python train.py --model="image classifier" --image_size=32 --patch_size=[4, 4] --conv_stem=false --layers=6 --label_smoothing=0.1 --loss="binary_cross_entropy" --optimizer="adamw" --lr=0.00086 --beta2=0.999 --steps=36800 --batch_size=128 --lr_schedule="linear" --final_lr_fraction=0.1 --warmup_steps=1840
Rows from block 2 of a small image classifier, named by matrix and row number. Rows with one number belong to one neuron. Each number is 128 + 24 x the weight over its row's rms, rounded and kept within 0 to 255. All counts start at 0. After the name is the row's rms in percent of the matrix's.
Before each neuron's rows are labels from the 100 images, of 14976, where the neuron reaches its largest size: "top examples" is what is common among them. Only what is clearly more common there than usual is listed. The data: retinal OCT scans (Kermany 2017).
# u: gMLP up (value half) (model.blocks.2.mixer.u.weight, 512x256), inputs 0-127
# v: gMLP up (gate half) (model.blocks.2.mixer.v.weight, 512x256), inputs 0-127
# out: gMLP down (model.blocks.2.mixer.out.weight, 256x512, transposed), outputs 0-127

top examples: finding: diabetic macular edema
u.238 104 [164 109  99 136 117 116 137 134 149 167 153  86  94 101 126 148  90 110 129 120 106 123 120 111  90 154 105 112  91 118 175 111 144  75 132 146 152  86 137 143 103 134 115 110 137 120 141 141 132 140 133 147 127 158 133 127 128 130 120 100 140 127 123 122 129 125  86 146 167 101 162 132 147 140 150 115 169 106 163 191  95 147 143 111 109 154 139 187 158  92 116 108  88 106 110 178  76 137 141 154 139 120 121 121 129 137 106 180 111 178 137 103 116 143 156 118 149 131 142 107 121  99 141 134 141 111 160 169]
v.238 083 [154 147  82 121 145 126 164 119 159 147 147 130 132 176 118 165  68 126 140 144 114 106 130 111 146 175 108 151 150 117 140  98 135 138 122 140 105 138 153 170 102 139 139 137  83  76 142 102 123 155 127 141 181 162 130 101 139  94 133 117 128 109 156 125 122 135 141 153 124 144 117 131  93 186 156 169 107 107 140 125 116 124 158 116  94 108 132  99 106 151 156  94 164  91 114 168 126 121 149 114 151 104 112 132 110 134 125  96 145 158  94 136 101 128 158  93 107 149 138 104 117 134 144 117 107 123 124 127]
out.238 090 [127 144 137 111 140 138  91 145  66 148 109 140 157 122  86 180 150 134 138 126 185 166 133 122 114 106 126 125 153 161 103 145 125 132 159 131 121 113 132 115 148 116 104 136 150 111 163 128 133 135 161 126 127 107  91 113 140 105 115 120 136 118 117 114 141 124 113 135 119 103  94 127 132  99 156 125 148 127 127 135 137 130 100  90 155  99 125  94 141  85 141 126 179 140 133 120 151 128 108 126 130 134 145 170 156 130 175 140 164  81 173 133 134 135 101 146  96 132 112 154 189 113 107 109 139 116 109 126]

top examples: finding: diabetic macular edema
u.251 083 [161 118 103 121  49 129 137 127 136 166 149 111 127 114 109 144 101 117  80 104 131 122 162 157 114 132 138 106 116 101 165 127 172  88  87 111 147  97 144 135 122 127 133 131 130 134 135 100  96 125 153 163 132 110 120 132 143 129 120 137 115 120 109 111 131 137 109 131 103 132 123 121 111 193 187 117 145  93 123 156 135 130 121 120 123 139 115 146  93 137 115 133 127 138 112 115  98 113  79 163 128 120 163 178 134 124 124 124 149 165 123 146 114 113 137 114  94 108 149  89 123 130 142 138 130 139 136 139]
v.251 069 [ 95 105 140 110 128 128 157 101 128 111 175 136 134 109 125 184  81 161  84 113 111 141 114 155 174 142  82 126 147 112 138 124 139 145 103 128 135 127 165 167 110 139 146 137 105 147 104 137  66 146 128 115 179 143 157 126 124 106 129  74 121 108 133 119 163 148 143 105 109 162 104 125  91 184 177 127 143 114 129 114 119 164 150 120 138 136 135  96  93 139 111 144 129 139 124 129  97  95 132 110 128 129 119 184 125 122 134 110 148 137 100 166  78  90 115 122 120 149 163 117 119 153 119 124 123 123 139 118]
out.251 081 [100  93 133 142 137 132 158 157 135  76 152 171 120  89  97 174 122 195 155 136 138 127 141 121 129 107 100 123 124 143 114 106 168 157 182 143 146 139 121 124 112 113 103 136 133  96 139 162 169 161 101 133 102 148 138 138 110 154 158 116  96 120 133 194 127 125 129 105 123 149 113 142 107 122 150 121 113 111 118 104 107 119 161 130 176 145 140 133 145  88 127 162 146 153 156 123 119 124 138 108 146 121 122  97 102 141 109 161 150 115 130 106 107 135 133 146 157 125 116 133 126 134 160 108 108 120 137 131]

top examples: finding: normal
u.82 099 [117  82 114 172  99 124 118 109 148  85 153 128 121 159 131 138 162 128 104 160 108 149 129 111 102 124 130 142 141 125 113  97 123 142 121 136 139 142 121 103 127 106 172 107  82 102 124 189 110 150 116 133 110 165 112 140 116 137 138 159  93 113 121 135 146  93 133 117 108 152  94 152 169 111 141  94 115 160 117 132 130 170  95 113 132 111 196 157 117 128 172  98 108 128 162 115 125 117  95 151 103 155 191 113 161  92 118 136  87 125 109  99 152 118 111 108 137 135 124 138 102 123  97 107 135 106 148 146]
v.82 103 [117 130 119 153 103 147 118  97 158 124 175 116 185 121 143 104 117  95 115 136 104 155 158 124 188 158 124 124 180 129 121 106  67 114  82 166 128 162 131 147  90 152 112 122 125 116 133  89 111 115 119 104 130 111 144 136 105  98 128 136 142 136 124 115 158  99 145  91 127 151 117 168 135 125 127 143 104 146 119 112 120 137 115 123 126  97 123 131 134 150 138 136 130 134 131  91 117 105 143 100 134 119 109 169 142  93 140  99 116 148 124 137  94 124 123 138 140 130 177 143 101 134 138 161  93 138 113  96]
out.82 105 [159 123 102 134 140 148 186 115  99 120  97 164 132 131 121 143 136 181 131 148 100  97 132 158  99  97 131 128 117 140 118 140 150 143 118 109 127 135 130 109 144 126 138 141 112 122  48 149 130 147 117 170 107  90 101 149 121 140 123 129 152 111 173 179 125 121 139 178 102 123 108 130 112 116 128 136 149 132 118 144  94 127 112 197 140 158 156 120 138  99 132 137 115 117 142 159 116 107 117 107 133 130 119  99 126 136  76 142 117  97 145 142 141 138 159 102 129 112 112 124 109 126 163 111 147 144  95 107]

top examples: finding: diabetic macular edema
u.19 091 [157 105 106 128  99 106 132 156 104 169 104 115 155 103  77 152  49 153 110  91  96 101 129 160  90 106 130 104 102 124 163 159 126 100 120 127 158  74 137 136 110  90 119 139 166 144 109 122 131 134 140 161 139  87 127 131 161 156 130 121 138 144 124 113 119 146 118 143 116 130 154 132  99 137 178 135 167 107 129 146 126  94 178 146 149 159 124 137 141 136  83 152 138 117 108 113  97 122 127 130 121 132 125 104 147 186 113 167 144 130 178 138  94 144 145 111 148 102 115  94 126 109 120 123 151 127 164 105]
v.19 082 [109 138 140 124 142 113 155 136 131 156 141 122  81 155 129 147  69 114 134 122 124 109 114 124 150 179 118 149 137 109 123 178 107 125 109 120 136  97 162 184  87 157 110 111  93 123 116 102  96 122 148 125 132 138 143 143 138 106 106 121 124 106 124  83 180 127 139 142 126 152 100 125 113 134 151 159 130 136 136 118  81 148 152 105 113  93 107 120 121  90 108 137 118  97 126 177 112 108 156 147 122 155  98 127 100 152 150 119 120 170 111 153 105 141 130 185 169 147 173 145 107 120 118 146 138 128 110 108]
out.19 078 [129 145 173 121 126 132 158 180 153 102 185 126 107 132 166  95 116 109 154 120 134 132 174 120 135 108 118 132 113 155 137  99 182 139 168 180 119 150 139 157 107 116 142 142 101 110 128 142 154 119 111 114 130 129 138 148 132 109 134 129 117 101 121 148 103 101 142 137 127 131 104 130 125 136 111  97 111 128 135 132 116 146 158 109 144 131 143 188 171 101 124 124 124 118  88 143 128 123 156 124 115 112  99 114  99 172 145 181 102 189  88 112 118 138 131 186 139 123 150 144 102  97 115 133 112 116 119 205]

top examples: finding: drusen
u.317 088 [104 111 163 142  94 132 120 118  89 151 128 127  84  98  79 175 111 139  88  65 139 152 127 119 111 123 119 135 125 153 134 144 162 120 137 106 143 117 121 123 154 104 145  97 146 120 116 104 115 107 150 111 107  84  92 182 163 135 125 153 150 121 130 106 113 139 138 164 130 137 161  92 115 122 162 123 152  99 107 134 157  96 113 108  93 192  91  99 101 158 101 121 151 137 117 130 113 112 135 120 162  97 141 170 117 142 141 161 152 120 147 164 147 109 116 128 107  83 142  89 131 115 152 161 131 134 162 128]
v.317 085 [ 61 102 145  69 116 148 119 130 142 119 123 142 132 117 153 149 112 125  96 122 111 148 101 153 131 149 128 128 138 129 119 117 117 123  96 157 129 141 178 174 127 103 139 137 119 148 105 125 114 112 111  95 156 160 156 135 128 114  91  93 132 126 151 120 163 131 142  82 135 150 137 108 124 188 153 105 101 163 140 117 144 169 146 103 142 168 162 106 130  87 140 140 111 132 101 127 127 125 117 112  89 134  85 153 126 140 101 135 129 127  89 157 124 138  74 143 119 172 167 104 108 133  87 154 103 102 140 144]
out.317 092 [108 128  99 144 120 134 126 162 114 165 159 117 146  99 112 118 136 136 164 145 151 129 117 132 161 126 118 110 134 108 132 163 128  78  96 157 118 135 160 114 101 118 137 101 138 159 152 124  93  87 124 128 114 101 126  81 134 150 141 126 111 160 167 120 103  98 132 128 154 116 154 115 124 114 125 129 127 115 133  94  92 131 119 137 165 160 126 152 159 122 159 129 135 164 142  89 163 157 105 127 180 177 121 141 156 108 116 152 113 163 143 124 127 164 104 139 119 103 139 162 105  98 141 170 131 114 121 146]

top examples: finding: normal
u.284 097 [140 133 118 130 132 111 149 137 107 167 123  61 130 116 117 116  91 114 124 108 117 150 135 145 170  79 154  99  76 121 177 179 114 105  91 108 136 124 122 125 104 143  77 109 166 180  85  96  99 120 125 131 124 115 114 106 121 147 144 122 146 163 142 119 134  89 131 132 133 110 140 146 144 112 143 128 158 157 116 190  93  93 110 149 140 121 155 173 137 142  82 151  90 113 119 103 102 121 149 147 150 102 141 121 109 129 138  96 107 159 123  93 122 134 142 156 142 168 120 141 143 123 149 131 146 155 112  99]
v.284 116 [157 160 129  95 152 131 137 186 140 145 134 128  97 136 122 151 108 129 105  95 167  89 101 120  83 149 127 124 110  81 158 133 138 122 171 167 118 140 130 194 115 128 144 133 105  86 141 135 130 118 106 156 162 142  92 109 144 158 111 151 169 116 142  72 109  94 124 150 135 158 146  83 114 172 118  94 118 113 141 133 120 101 124 145 125 111 182 135 186 126 121  82 142  89 109 151 154 125 124 172 174 144 155 100 129 144 130 125  78 154 101 135 131 110 141 151 105 102 126 119 133 138 109 108 123 147 108 162]
out.284 103 [118  85 137 148 116 127 127  90  95 137 111 144 156 116 105 175 113 161 117 114  92 110  98 171 133  97  91 108 130 149 119 132 110 154  97 139 148 117 124 117 154 114 163 154 141 125 104 152  98 137 132  99 161 129 135 156 133 177 136  80 153 191 130 115 144 114 143 137 107 148  94 139 132 108 210 101 175 124 136 152 102 155 143 171 138 163 138 126 116 161  97 128 114 177 143  86 100 117 159 121 128 112 141 139 135 160 116 134 122 148 139 124 113  84 109 104 132 132 136 130 127 119 138  95 142 155 170 117]

top examples: finding: diabetic macular edema
u.426 125 [141 117 150 132  93 114 106 144 104 148 141  88 140 117 100 175  70  85 112  78 133 146 155 147  85 128 115 134 100 106 153 122 141  82 135 148 168  70 141 153 111  84 110  82 137 126 137 114 123 119 163 145 145 129  91 146 145 141  99 107 137 133 114  84 152 117  90 136 148 141 149 125 131 148 156  98 170 107 135 183 134 134 143  90 127 133 118 152 151 128  99 128 107 128 108 139  77  90 112 165 145 125 148 148 137 171 142 154 141 150 156 111 121 117 131 133 124 115 147  95 151  87 121 118 129 126 165 116]
v.426 086 [123 157  95 147 142 116 163 124 162 128 130 135  98 214 146 133  97 157 152 139 116 122 141 103 128 151 147 161 131 138 111 147 133 124 120  87  87 125 112 135 151 145 169 109  51  97 109 136 138 138 191 140 121 139 126 162 155 117 140 152 115 114 122 129 128 146 161 180 116 154 147 128  95 149 121 194 117 116 129 111 131 119 147 120 103 145  86 114 107 151 134 122 166  98 144 151 155 125 128 134 130  92 113 104 124 171 114  94 147 160  94 148 139 130 142 110 108 115 123 124  87 148 128 111  94 116  99 124]
out.426 074 [112 121 134 175 135  91 152 158 112 155 155  82 136 159 120 116 132 109  93 129 148 152 140 104 118 106 123 145 133 121 125 153 123 131  97 135 117 126 139 102  91  84 130 102 136  75  84 117 127 146 132 125 116 105  85 147 139 135 112 136 135 155  96 124 136 105 149 117 122 125 135 158 134 118 136 159 129 135  95 123 136 116 122 102 190  82 127 175 151 106 145 186 126 183 135 102 109  89 105 160 113 124 142 150  82 120 179 125 125 141 170 147 134 146 107 174 128 143 128 146 119  82 104 151 148 100  96 129]

top examples: finding: choroidal neovascularization
u.208 105 [184  93 136 122 128 152 109 122 171  85  75 116 127  95  84 124 141 103  77 130 121 149 139 138 111 125 148 107 130 115 139 104 135 142 102 169 136 136 123 116  90 153 141 142 135 117 141 171 135 150 102 141 110 120 118 146 132 167 155 143  71 111 169 145 105  92 117 115 102 166 127 137 139 136 113 103 102 153  89 141 171 154 140 129 163 110 200 144 137 149 131 166 112 102 124 110 161 130 119 117 102 141 142  78 159  91  99 128 115 134 137 113 115  86 137  88 170 136 132 106  98 184 135 125  89 125 122 131]
v.208 089 [166 134 144 107 148 173 151 137 166 111  95 131 119 107 104 120 121 107 157 135 170 139 135  79 134  84 122 127 114 123 133 131 170 118  96 133 120 117 179 130 143 164 110 144 161 136  62 172 106 116 152 142 102 162 109 128 147 129 165  70 109 134 112 184  76 174 118 134 145 147 133 142 118 127 108 144 104 132 116 134 161 160 127 172 123 109 159 110 106 108 140 135 123  81 111 145 127 169 147 157 129 128 125 135  78 120 115 151 141 144 111 118 134 132 137  94 121 126 120 117 164 131 131 165 126 102 124 144]
out.208 117 [ 96 140  86 140 126 153 134 117 147 136 175 105 177 105 141 154 144 162 149 165 112 150 157 105 118 145 136 139 141 163 124 124  98 116 140 126  94 123 165 137 144 104 117 149 130 119 147 100 133 103 130  72  96 144 111  85 141 110 118 129 122 117  36  86 136 106 128 124 153  98 103 127 154 115 196  74 128 119 130 130  81 139 100 103 135 156  80 110 141 104 159 106 160 143 150 121 151 127 140 120 147 115 165 161 120 115 185 156 153 157 137  90 147 148 124 152  84 132 139 112 140 112 118 154 128 130 174 118]

top examples: finding: diabetic macular edema
u.162 103 [130 142  86 168 170 166 127 104 105 156 116 139 110 126 149 137 142 179 140 116  94  94 104  99 146  83 159 117 158 137 137 132  71 135 128 109 133 162 123 115 110 153 128 149 151 121  99 130 100 113 119 109 110 132 161 137 121 162 141 110 183 168 125 145 100 102 155 125 156 122 102 159 135 103 137 134 104 161 155 101  80 146 103 136 143 144 176 127 135 129 120 128 116 147 178 124 148 187 141 118 146 134 102 108 123  82 153 145 110 139  90 122 108 112 117 122 112 120 114 164 123 100  90 123 175 106 131 130]
v.162 091 [144  85 152 137  92 139 147 144  96 111 107 149 115  93 140 137 128 195 160 131  99 113 141 109 107 148 128 113  99 137 114 107 141 117 185 158 147 110 117 125 158 121 136 118 136 166  90 185 137 135 142 138 115 114 145 160 120 141 112 143 106 104 129 145 119 115 137 148 154 124 129 105 130 101 108 119 161 129 138 135 118 132 145 133  96 196 117 110 132 135 114  94 113 128 132 159 106 140 129  98 143 135 132 123  96 165  93 168 107 105 152  90 142 135 124 106 145  79 116 100 108 132 133 101 144 123 188 124]
out.162 112 [107 123 148 101 141 103 157 138 197  91 167  99 126 126 152 116 122 139 148 150 190 133 167 143 163 110 106 126 110 117 139 136 145 122 115 119 117 139 144 118  92 124 125 110 143 154 150  97 133 100 110 103 111 131 130 108  86 132 137  97  74 148  80 115 117 129 127  93 153 135 169 141 126 178 141 120 130  97  96  97 165 137 140 140 136 106  92 143 161 124 148 151 148 156 119 106 160 109 143 147 117 149 123 125 119 133 173 129 133 144  97 125 118 132 109 129 130 134 114 119 149 104 112 170 130 116 155 141]

top examples: finding: drusen
u.306 094 [125 133 164 130 150 102 131 154 147 170  92 111  93 113 102 138  86 135  82  93 144 123  80 116  70 143  94 117 142 104 150 148 139 115 109 114 129 125 111 165 111 122 133 104 143 100 100 109 109 140 145 129 115  94 102 161 142 147 116 113 140 102 128  90 100 138 140 155 154 138 172 122 133 165 134 138 146 100  96 144 158 110  98 168 103 154 131 144 145 130 103 180 129 108 101 146 106 103 102 122 148 145 148 152 117 120 142 160 106 114 136 157 122  90 122 124 110  93 140 123  94 134 165 121 120 147 133 116]
v.306 094 [102 163 133 109 152 131 148 158 126 160 142 123 123 103 132 149  50  90 108  90 131  98 110  80 103 131  77 100 169 134 155 119 122 119 134 197 123 139 158 193  97 141 136 138 136  89 167 128 156 145 134 136 137 118 146 138 189 122 135 100 141 111 134  95  91 160 151 143 122 170 122 133 103 131 139 149 155 103 161 129 134 125 175 146 132 117 125 110 154 134 104 146 152  96 102 117 136 147 175  90 150 131  86 128 128 140 135 158 118 137 149 140  76 148 119 148 110 109 172 125 119 135 147 126 107 111 106 147]
out.306 088 [134 157  96 156 156 140 152 118 140 148 134  79 128 132 169  81 165 123 148 156 135 155 134  76 152 145 146 132 126 137 137 158 124 114 110 153  80 171 133  97 148 121 132  96  97 129 131 140 151 126 127 105  84 111 102 106 149 148 150 166 115 118  91 164  87 137 137 159 150  79 123 123 139 101  66 146 140 134 150 136 110 124  95 123 132 146 101 135 136 108 163 110 152 137 152 105 151 149 145 119 129 138 150 136  86  95 134 103 123 132 140 115 153 175 125 120  93 116 112 170  80 104 135 168 118 102 103 150]

top examples: finding: choroidal neovascularization
u.134 098 [113 146 152  96 110 144 108 113 126 102 148 102 165 130 155 169 122 100 111 110 113 145 158 119 109 131  96 154  97  92 117 135 137  93 121 146 136 103 145 127 136  87 110  85 112 120 131 154 132  96 100  99 122 132  93 133 119 129 116 126 105 144 112  91 146 115 142 109 155 142  93 135 159 157 140  73 148 151 117 233 159 119 121 146 138 151 147 133 154 136 138 163 114 108 105 127 115 112 112 163  92 129 125 137 105 154 121 110 135 136 105 107 150  91  85 143 112 130 157 116 109 111 120 126 109 122 134 142]
v.134 098 [139 112 131 116  88 159 150 124 153 128 171 154 107 147 150 136  79 135  94 112 115 148 131 123 133 170 124 117 131 160 104 120 162 117  99  97 123 139 143 149 154 144 142  88 121 119 135  90 151 130 130 162 104 101 131  93 132 117 101 121 155 112 133 109 174 156 147  93 107 136 119 125 102 151 156 147 104  86 139 113 149 134 111 122  94 126  87 108  85 114 132  84 133 147 129 162 116  64  96 113 111 128  92 148 160 156  66 143 149 109 173 142 124 156 138 130 123 170 157  89 107 154 130 160 105 154  87 137]
out.134 110 [131 132  82 105 136 143  87 111 108 124  96 119 109  77  86 170 141 137 114 119 108 111  73 119 133 180  83 148 117 143 141 102  72 108 154 138 141 105 144 120 144 105 105 132 130  99 141 118 135 110 123 143 108 150  99 116 149 129 123 150 131 101 142 116 131 122  83 134 154 133 143 126 153  98 170  91 153 116 129 132 135  90 111 118 131 130  90  69 152  74 123 120 136 118 116 139 134 151 164 128 130 131 147 114 186 115 169 140 152 120 163 121 152 122 134 148 119 102 150  75 173 124 165 122 120 125 162 104]

top examples: finding: choroidal neovascularization
u.429 092 [ 89  95 115 138 149 133  88 130 130 131 103 168 151  98 102 137 150 105 104 130 152 113  99 144 102 140 119 126 165 111 114 132 113 149 118 131 159 155 123 163  76  99 129 116 140  89 151  97 136 117  84 144 150 121 128  92 129 125 105 146 118 153 152 133 115 105 116  79 131 133 164 108 112 133 104 113  77 119 118  95 152 150 123 113 148 100 149 147 157 107 164 126 127 149 151 111 153 157 116 129 131 143 125 129 142 102 131 166 120  78 125 117  96 163 134 150 126 113 115 146 117  97 131 157 125 110 100 113]
v.429 084 [153 106 124 130  61 153 150 127 112 142 125 153 112 119  97 117 140 173 123 151 165 111 142 148 152 119 166 107 134 107 111 132 111 113 104  91 151 109 146  83 122 126 152 119 195 140  93  96  84 110 134 144 124 108 140 114 106 146  85 141 129 148  90 154 127 132  95 106 124  93 165 124 129 109 163 149 124 139  68 109 140 136  98 120 135 120 115 122  83 122 145 103 112 155 153 105 139 125 115 134 133 141 129 136 133 128 136 140 118 111 163 148 135 146 121  91 149  72  75 109 152 143  94 156 192 137 147 105]
out.429 100 [141 121 174 121 132 119 142 122 145 125 108 125  94 109 118 133 138 135 132 117 123 119 125 119 159 100 126 126 126 117 132 200 116 101 106 104 110 103 165 110 138 122 132  88 114 111  99 113  80 108 143 102 112 107 109 100 163 125 115 172 103 152 136 134 117 130 139 148 158 114 177 121 131 116 150 126 131 140 102 130 140 108 122  92 134 145 117 111 110 119 142 123 134  93 176  93 149 137 129 115 111 159  90 114 103 162 142  85 129  89 120 162 148 163  73 152 106 120  93 108 134  98 127 180 134 115 157  87]

top examples: finding: normal
u.206 106 [157 160 142 163 132 146 109 116 110 116 145 101 158 104 135 125 108 126 137 101 100 131 135  87 118 133 101 101 126 108 149 137  84  94 128 169 132 103 132 122  91 148 106  59 142 117 110 122 118 104 140 126  94 114 125 132 117 158 138 126 114 159  77 110 151 132 125 146 160 137  98 146 158 102 153 127 154 137 152 129 103 127 114 160 159 127 129 114 153 132 112 147 114 150 149 115 106 116 143 150 131 166 108 139 147 117 137 133 114 145 159 110  95 110 101 162 152 140 133 157 147 116 132 154 137 135 141 137]
v.206 098 [179 123 146 119 149 119 138 146 113 134 103 133 181 122 127 162  95 173 129 119 107 113 124 122 126 152  83  68 113 108 182 143 100 133 138 174 139 112 114 136  94 146 120 114 124 150 118 162  89 158 141 141 143 135 148 124 114 135 143 102 139 131 104 133 129  98 144 129 130 138 120 126  94 127 137 140 153 114 167 100 137 112 145 177 126 113 179  90 129 168  99 147 137 103 134 120 106 117 151 116 152 150 145 124 136 124 137  93 132 147 109 135  65 123 142 116 140 149 138 119 129 136 133 102 140 118 126 101]
out.206 115 [115 159 119 156 108 127 114 189 133 109 152 111 157 149  71 176 149 174 136 159 156 116 142 147 120 125 153 168 112 129 130 119 122 122 128 117 141  82 132 105 143  98  80 163 149 129 155 101 102 119 130 131 109  83  92 122 100 124 102 152 114 121 118 137 152  98 107 105  91 120 163 138 143 126 113 128 144 118  84 142 169 107 115 123 139 101 170 145 133 156 152 134 173 158 173 126 108 114  68 149 123 161 165 145 150 126 139 141 162 143 117 159 161 115 133 134 113 101 134 153 172 124 119 115 189 110 118 106]

top examples: finding: drusen
u.456 103 [131 135  99 129 134 117 105  87 167 116 124 129 143 193 147 126 158 151  99 146 131 137  98 152 114 157 114 171 156 137  97 104 125 131  74 102 118 157 140 126 130 104 172 114  77 146 144 136 116 123 126 108 146 161 124 111 119  96  93 129 126 127 158 119 159 122 100 103 145 122  88 121 167 160 123 110 108 161 125 126 106 144  99 142 115 129 168 165 102 100 159 149 118 169 148 132 136 111  83 142  87 155 148  99 151 104 103 116 105 110 101 152 163 148  97  85 122 156 137 122  99 128 101 120 128 153 112 118]
v.456 109 [155 144 102 121 120 151  92 104  84 158 112 102 126  77 128 111 104 121 141  70  94 119 113 101 134 125 109 110  93 125 155 169  61 106 124 131 144 126 134 127  92 141 125  92 181 165 109 126  89  93  95 100 115 113 133 119 134 181 135 124 153 160 136 131  88 135 140 115 193 119 137 146 125 122 122 128 135 150 153 121 110  97 100 169 118 163 131 107 146 149  89 158 112 132 139 112 122 174 163 124 161 122 102 114 118 121 152 150 123 126 130 123  84 126 100 128 138 124 118 146 143  94 141 159 155 140 157 125]
out.456 108 [134 133 121 155 140 138 128 156  78 153 133 158 150 138 136 112 125  87 119  98 110 123  86 138 129 105 110 112 122 135 150 154 115 102 104 144 138 129 124 112 137 121 130  51 117 164 129 159 126 150 150 157 147  96 126  95 156 150 139 150 120 153 178 106  90 107 141 192 137 124 166 125  93  97 120 129 161 145 165 122 114  97 137 127 133 156 123 129 126 130 118 110 125  73 131  87 136 168  78  96 124 173 111 128 164 114 105 115 121 143 164 162 119 113  95 139 116 106 102 126  81 103 163 118 107 112 112 137]

top examples: finding: normal
u.293 111 [143 145 182 123  78 144 124 133 128  95 173 112 133 154 151 129 112  79 145  99 126 141 167  97 110 161 134 129  95  97 103 125 134  88 122 179 130  94 124 146 148 143 129  59 116 146 107 182 107  87 146 142 103 149 124 139 100 155 110  95 127 113  70 119 155 132 110 128 153 163 123 134 168 123 114 124 129 115 138 137 159 161 101 129  97 122 110 108 119 101 125 109  88  96 131 136 114  92 128 170  97 117 148 138 133 125 108 131 105 150 121 117 131  94 100 144 158 117 124  98 126 139 110 155 103 128 135 143]
v.293 104 [135 154 137 109 140 147 130 102 127 140 155 118 120 104 111 177  86 124 165 123 115  95 103 118 126 134  86  99  84 110 142 157 121 107 140 138 125  61 167 151  84 142 117 102 136 171 134 155  99 117 120 131 153 154 173 123 127 140 142 106 140 135 117 112 142 137 113 147 130 168 115  94 113 114 136 119 143 156 158 104 119 139 171 133 132 112 148  99 120 137 102 150 133 107 131 133 126 139 157 157 140 155 120 115 154 142 105  98 145 155 105 126  87 109 135 156 147 141 150 120 149 137 125 128 137 129 135 141]
out.293 127 [114 127 101 162 133 110 135 171 135 128 154  96 133 145  99 144 162 179 127 168 151 145 134 120 137 142 128 147 127 119 128 153 101 123  99 103 112 128 140  97 110 114 114 135 114 135 119  89  86 126 122 106  81 111  90 120  88 157 121 136 134 128 107 152 143 110 105  99 133  96 158 144 140 134 107 159 121 114 100 114 130 128  69 143 133 104 160 127 136 154 164 138 150 168 178 135 121  96 134 147 131 155 140 146 116  83 137 110 142 133 109 149 146 143 126 105 109 131  99 175 134 103 108 158 190 116 112  86]

top examples: finding: drusen
u.230 104 [121 134 153 135 131 161 110 121 121 153  71 143  96 105 114 165 122 151 100  95 150 117 122  82  93 122 112 120 164 151 118 129 131 123 127  95 136 145 135 155 136  95 137  97 161 111 124  99 147 135 164 147 128 128 118 181 176 159  95 129 142 121 136 125 101 134 143 133  98 142 147 127 123 111 138 144 115 123 127 122 191 150 116 122  84 137 141 101  91 154 116 121 162 119 135 110 119 151  89  99 147 116 119 157 130 111 101 130 153  85 150 142 133  99 110  83  84  73 126 112 121 122 124 107 122 126 127  86]
v.230 103 [147  91  98 138 102 138 111 124 105 103 130 112 153 118 116 120 144  94 134 133 113 131 127 149 137 130 155 100 108 101 147 105 100 134 151 163 143 116 128 111  92 149 140 124 131 154 140 146 109 117  80 141 127 163 133  95 103 128 140 135  98 155 147 137 136 113 107 105 158 154 107 132 141 142 126 120 106 159 156 126 109 143 156 114 179 105 151 132 139 140 120 129  97 155 140 151 128 141 138 171 117 143 121 100 164 121 148 160 111 156 105 106 122 124 124 137 172 174 138 159 146 126  87 119 147 111 149 190]
out.230 111 [141 112 141 146 133 102 136 144 105 112 127 191 139 175 122 167  94 110 122 108  91 124 139 147 110 117 124 124 117 120 124 116 112 167 151 130 174 109  73 138 129 140 116 136 106 113 122 162 131 160 128 166 167 156 132 181 119 135 136  92 131 135 167 134 140 113 152 126 105 172 109 151  99 135 121 158 118 152 142 133 125 112 159 144 100 131 184 127 123 154  88 142  91  87 125 161  87 116 128 118 116 109 112 110 141 140  64 113 118 148 116 115 107  68 142 119 163 151 149 113 108 138 136  62 108 125 124 103]

top examples: finding: choroidal neovascularization
u.377 097 [155 129 116 114  96 122 164 126 128 163 123  87 109 156  80 131  71 163  82 113 145 108 105 127 137 148 149 137 105 127 131 136 109 117  80 111 140  78 181 136 115 155 156  77 148 148 108  85 111  98 155 155 115  92  99 120 154 148  76 132 137 118 121 100 159 121 114 141 127 112 126 109 132 128 189 156 138 123 105 168 119 118 125 117 112 126 116 112  92 128 111 132 126 130 113 155 108  77 112 145 133 129 110 112 143 165 132 132 123 172 169 130 138 158 142 108 163 120 144 103 110 136  91 154 161 158 149  98]
v.377 122 [121 161 127 102 165 132 153 158 142 145 146 117 103 151 127 142  87 133 128 113 170  88 129 136 125 106 145 166 107  84 172 136 151 149 118 108 115 136 140 156 121 165 135 111 109 107 137  98 157 151 156 147 142 129 101 124 161 151 141 143 145 124 134  89 102 124 133 164  93 139 155  83  89 136 127 138 136 123 135 155 116 106 152 133 140 119 112 100 120 137 102 144 159  87 118 168 162 125 125 132 137 124 130  93  93 137 164 104 143 189 104 146 128 117 163 154  95 126 114 126 129 161 159  90 105 144  90 160]
out.377 096 [122 105 104 174 151 149 120 148 131 183 149 103 120  79 115 126 162 113 122 132 121 131 118 118 142 141 135 101 176 150 160  85 123 114 156 158  83 176 138 143 109 129 148 177 112  82 136  96 134 133  99  93 137 138 127 136 161 149 129 152 126 120 144 106  97  87 132 154 120  96 139 106 114 115 116  94 112 143 146 128 105 137 107  89 172 135 140 146 134 174 134 107 146 143 140 102 142 150 137  97 173 105 124 180 160  67 147 152 125 149 125 143 112 122 157 172  80  95 147 157  96 127 150 137 109 131 147 148]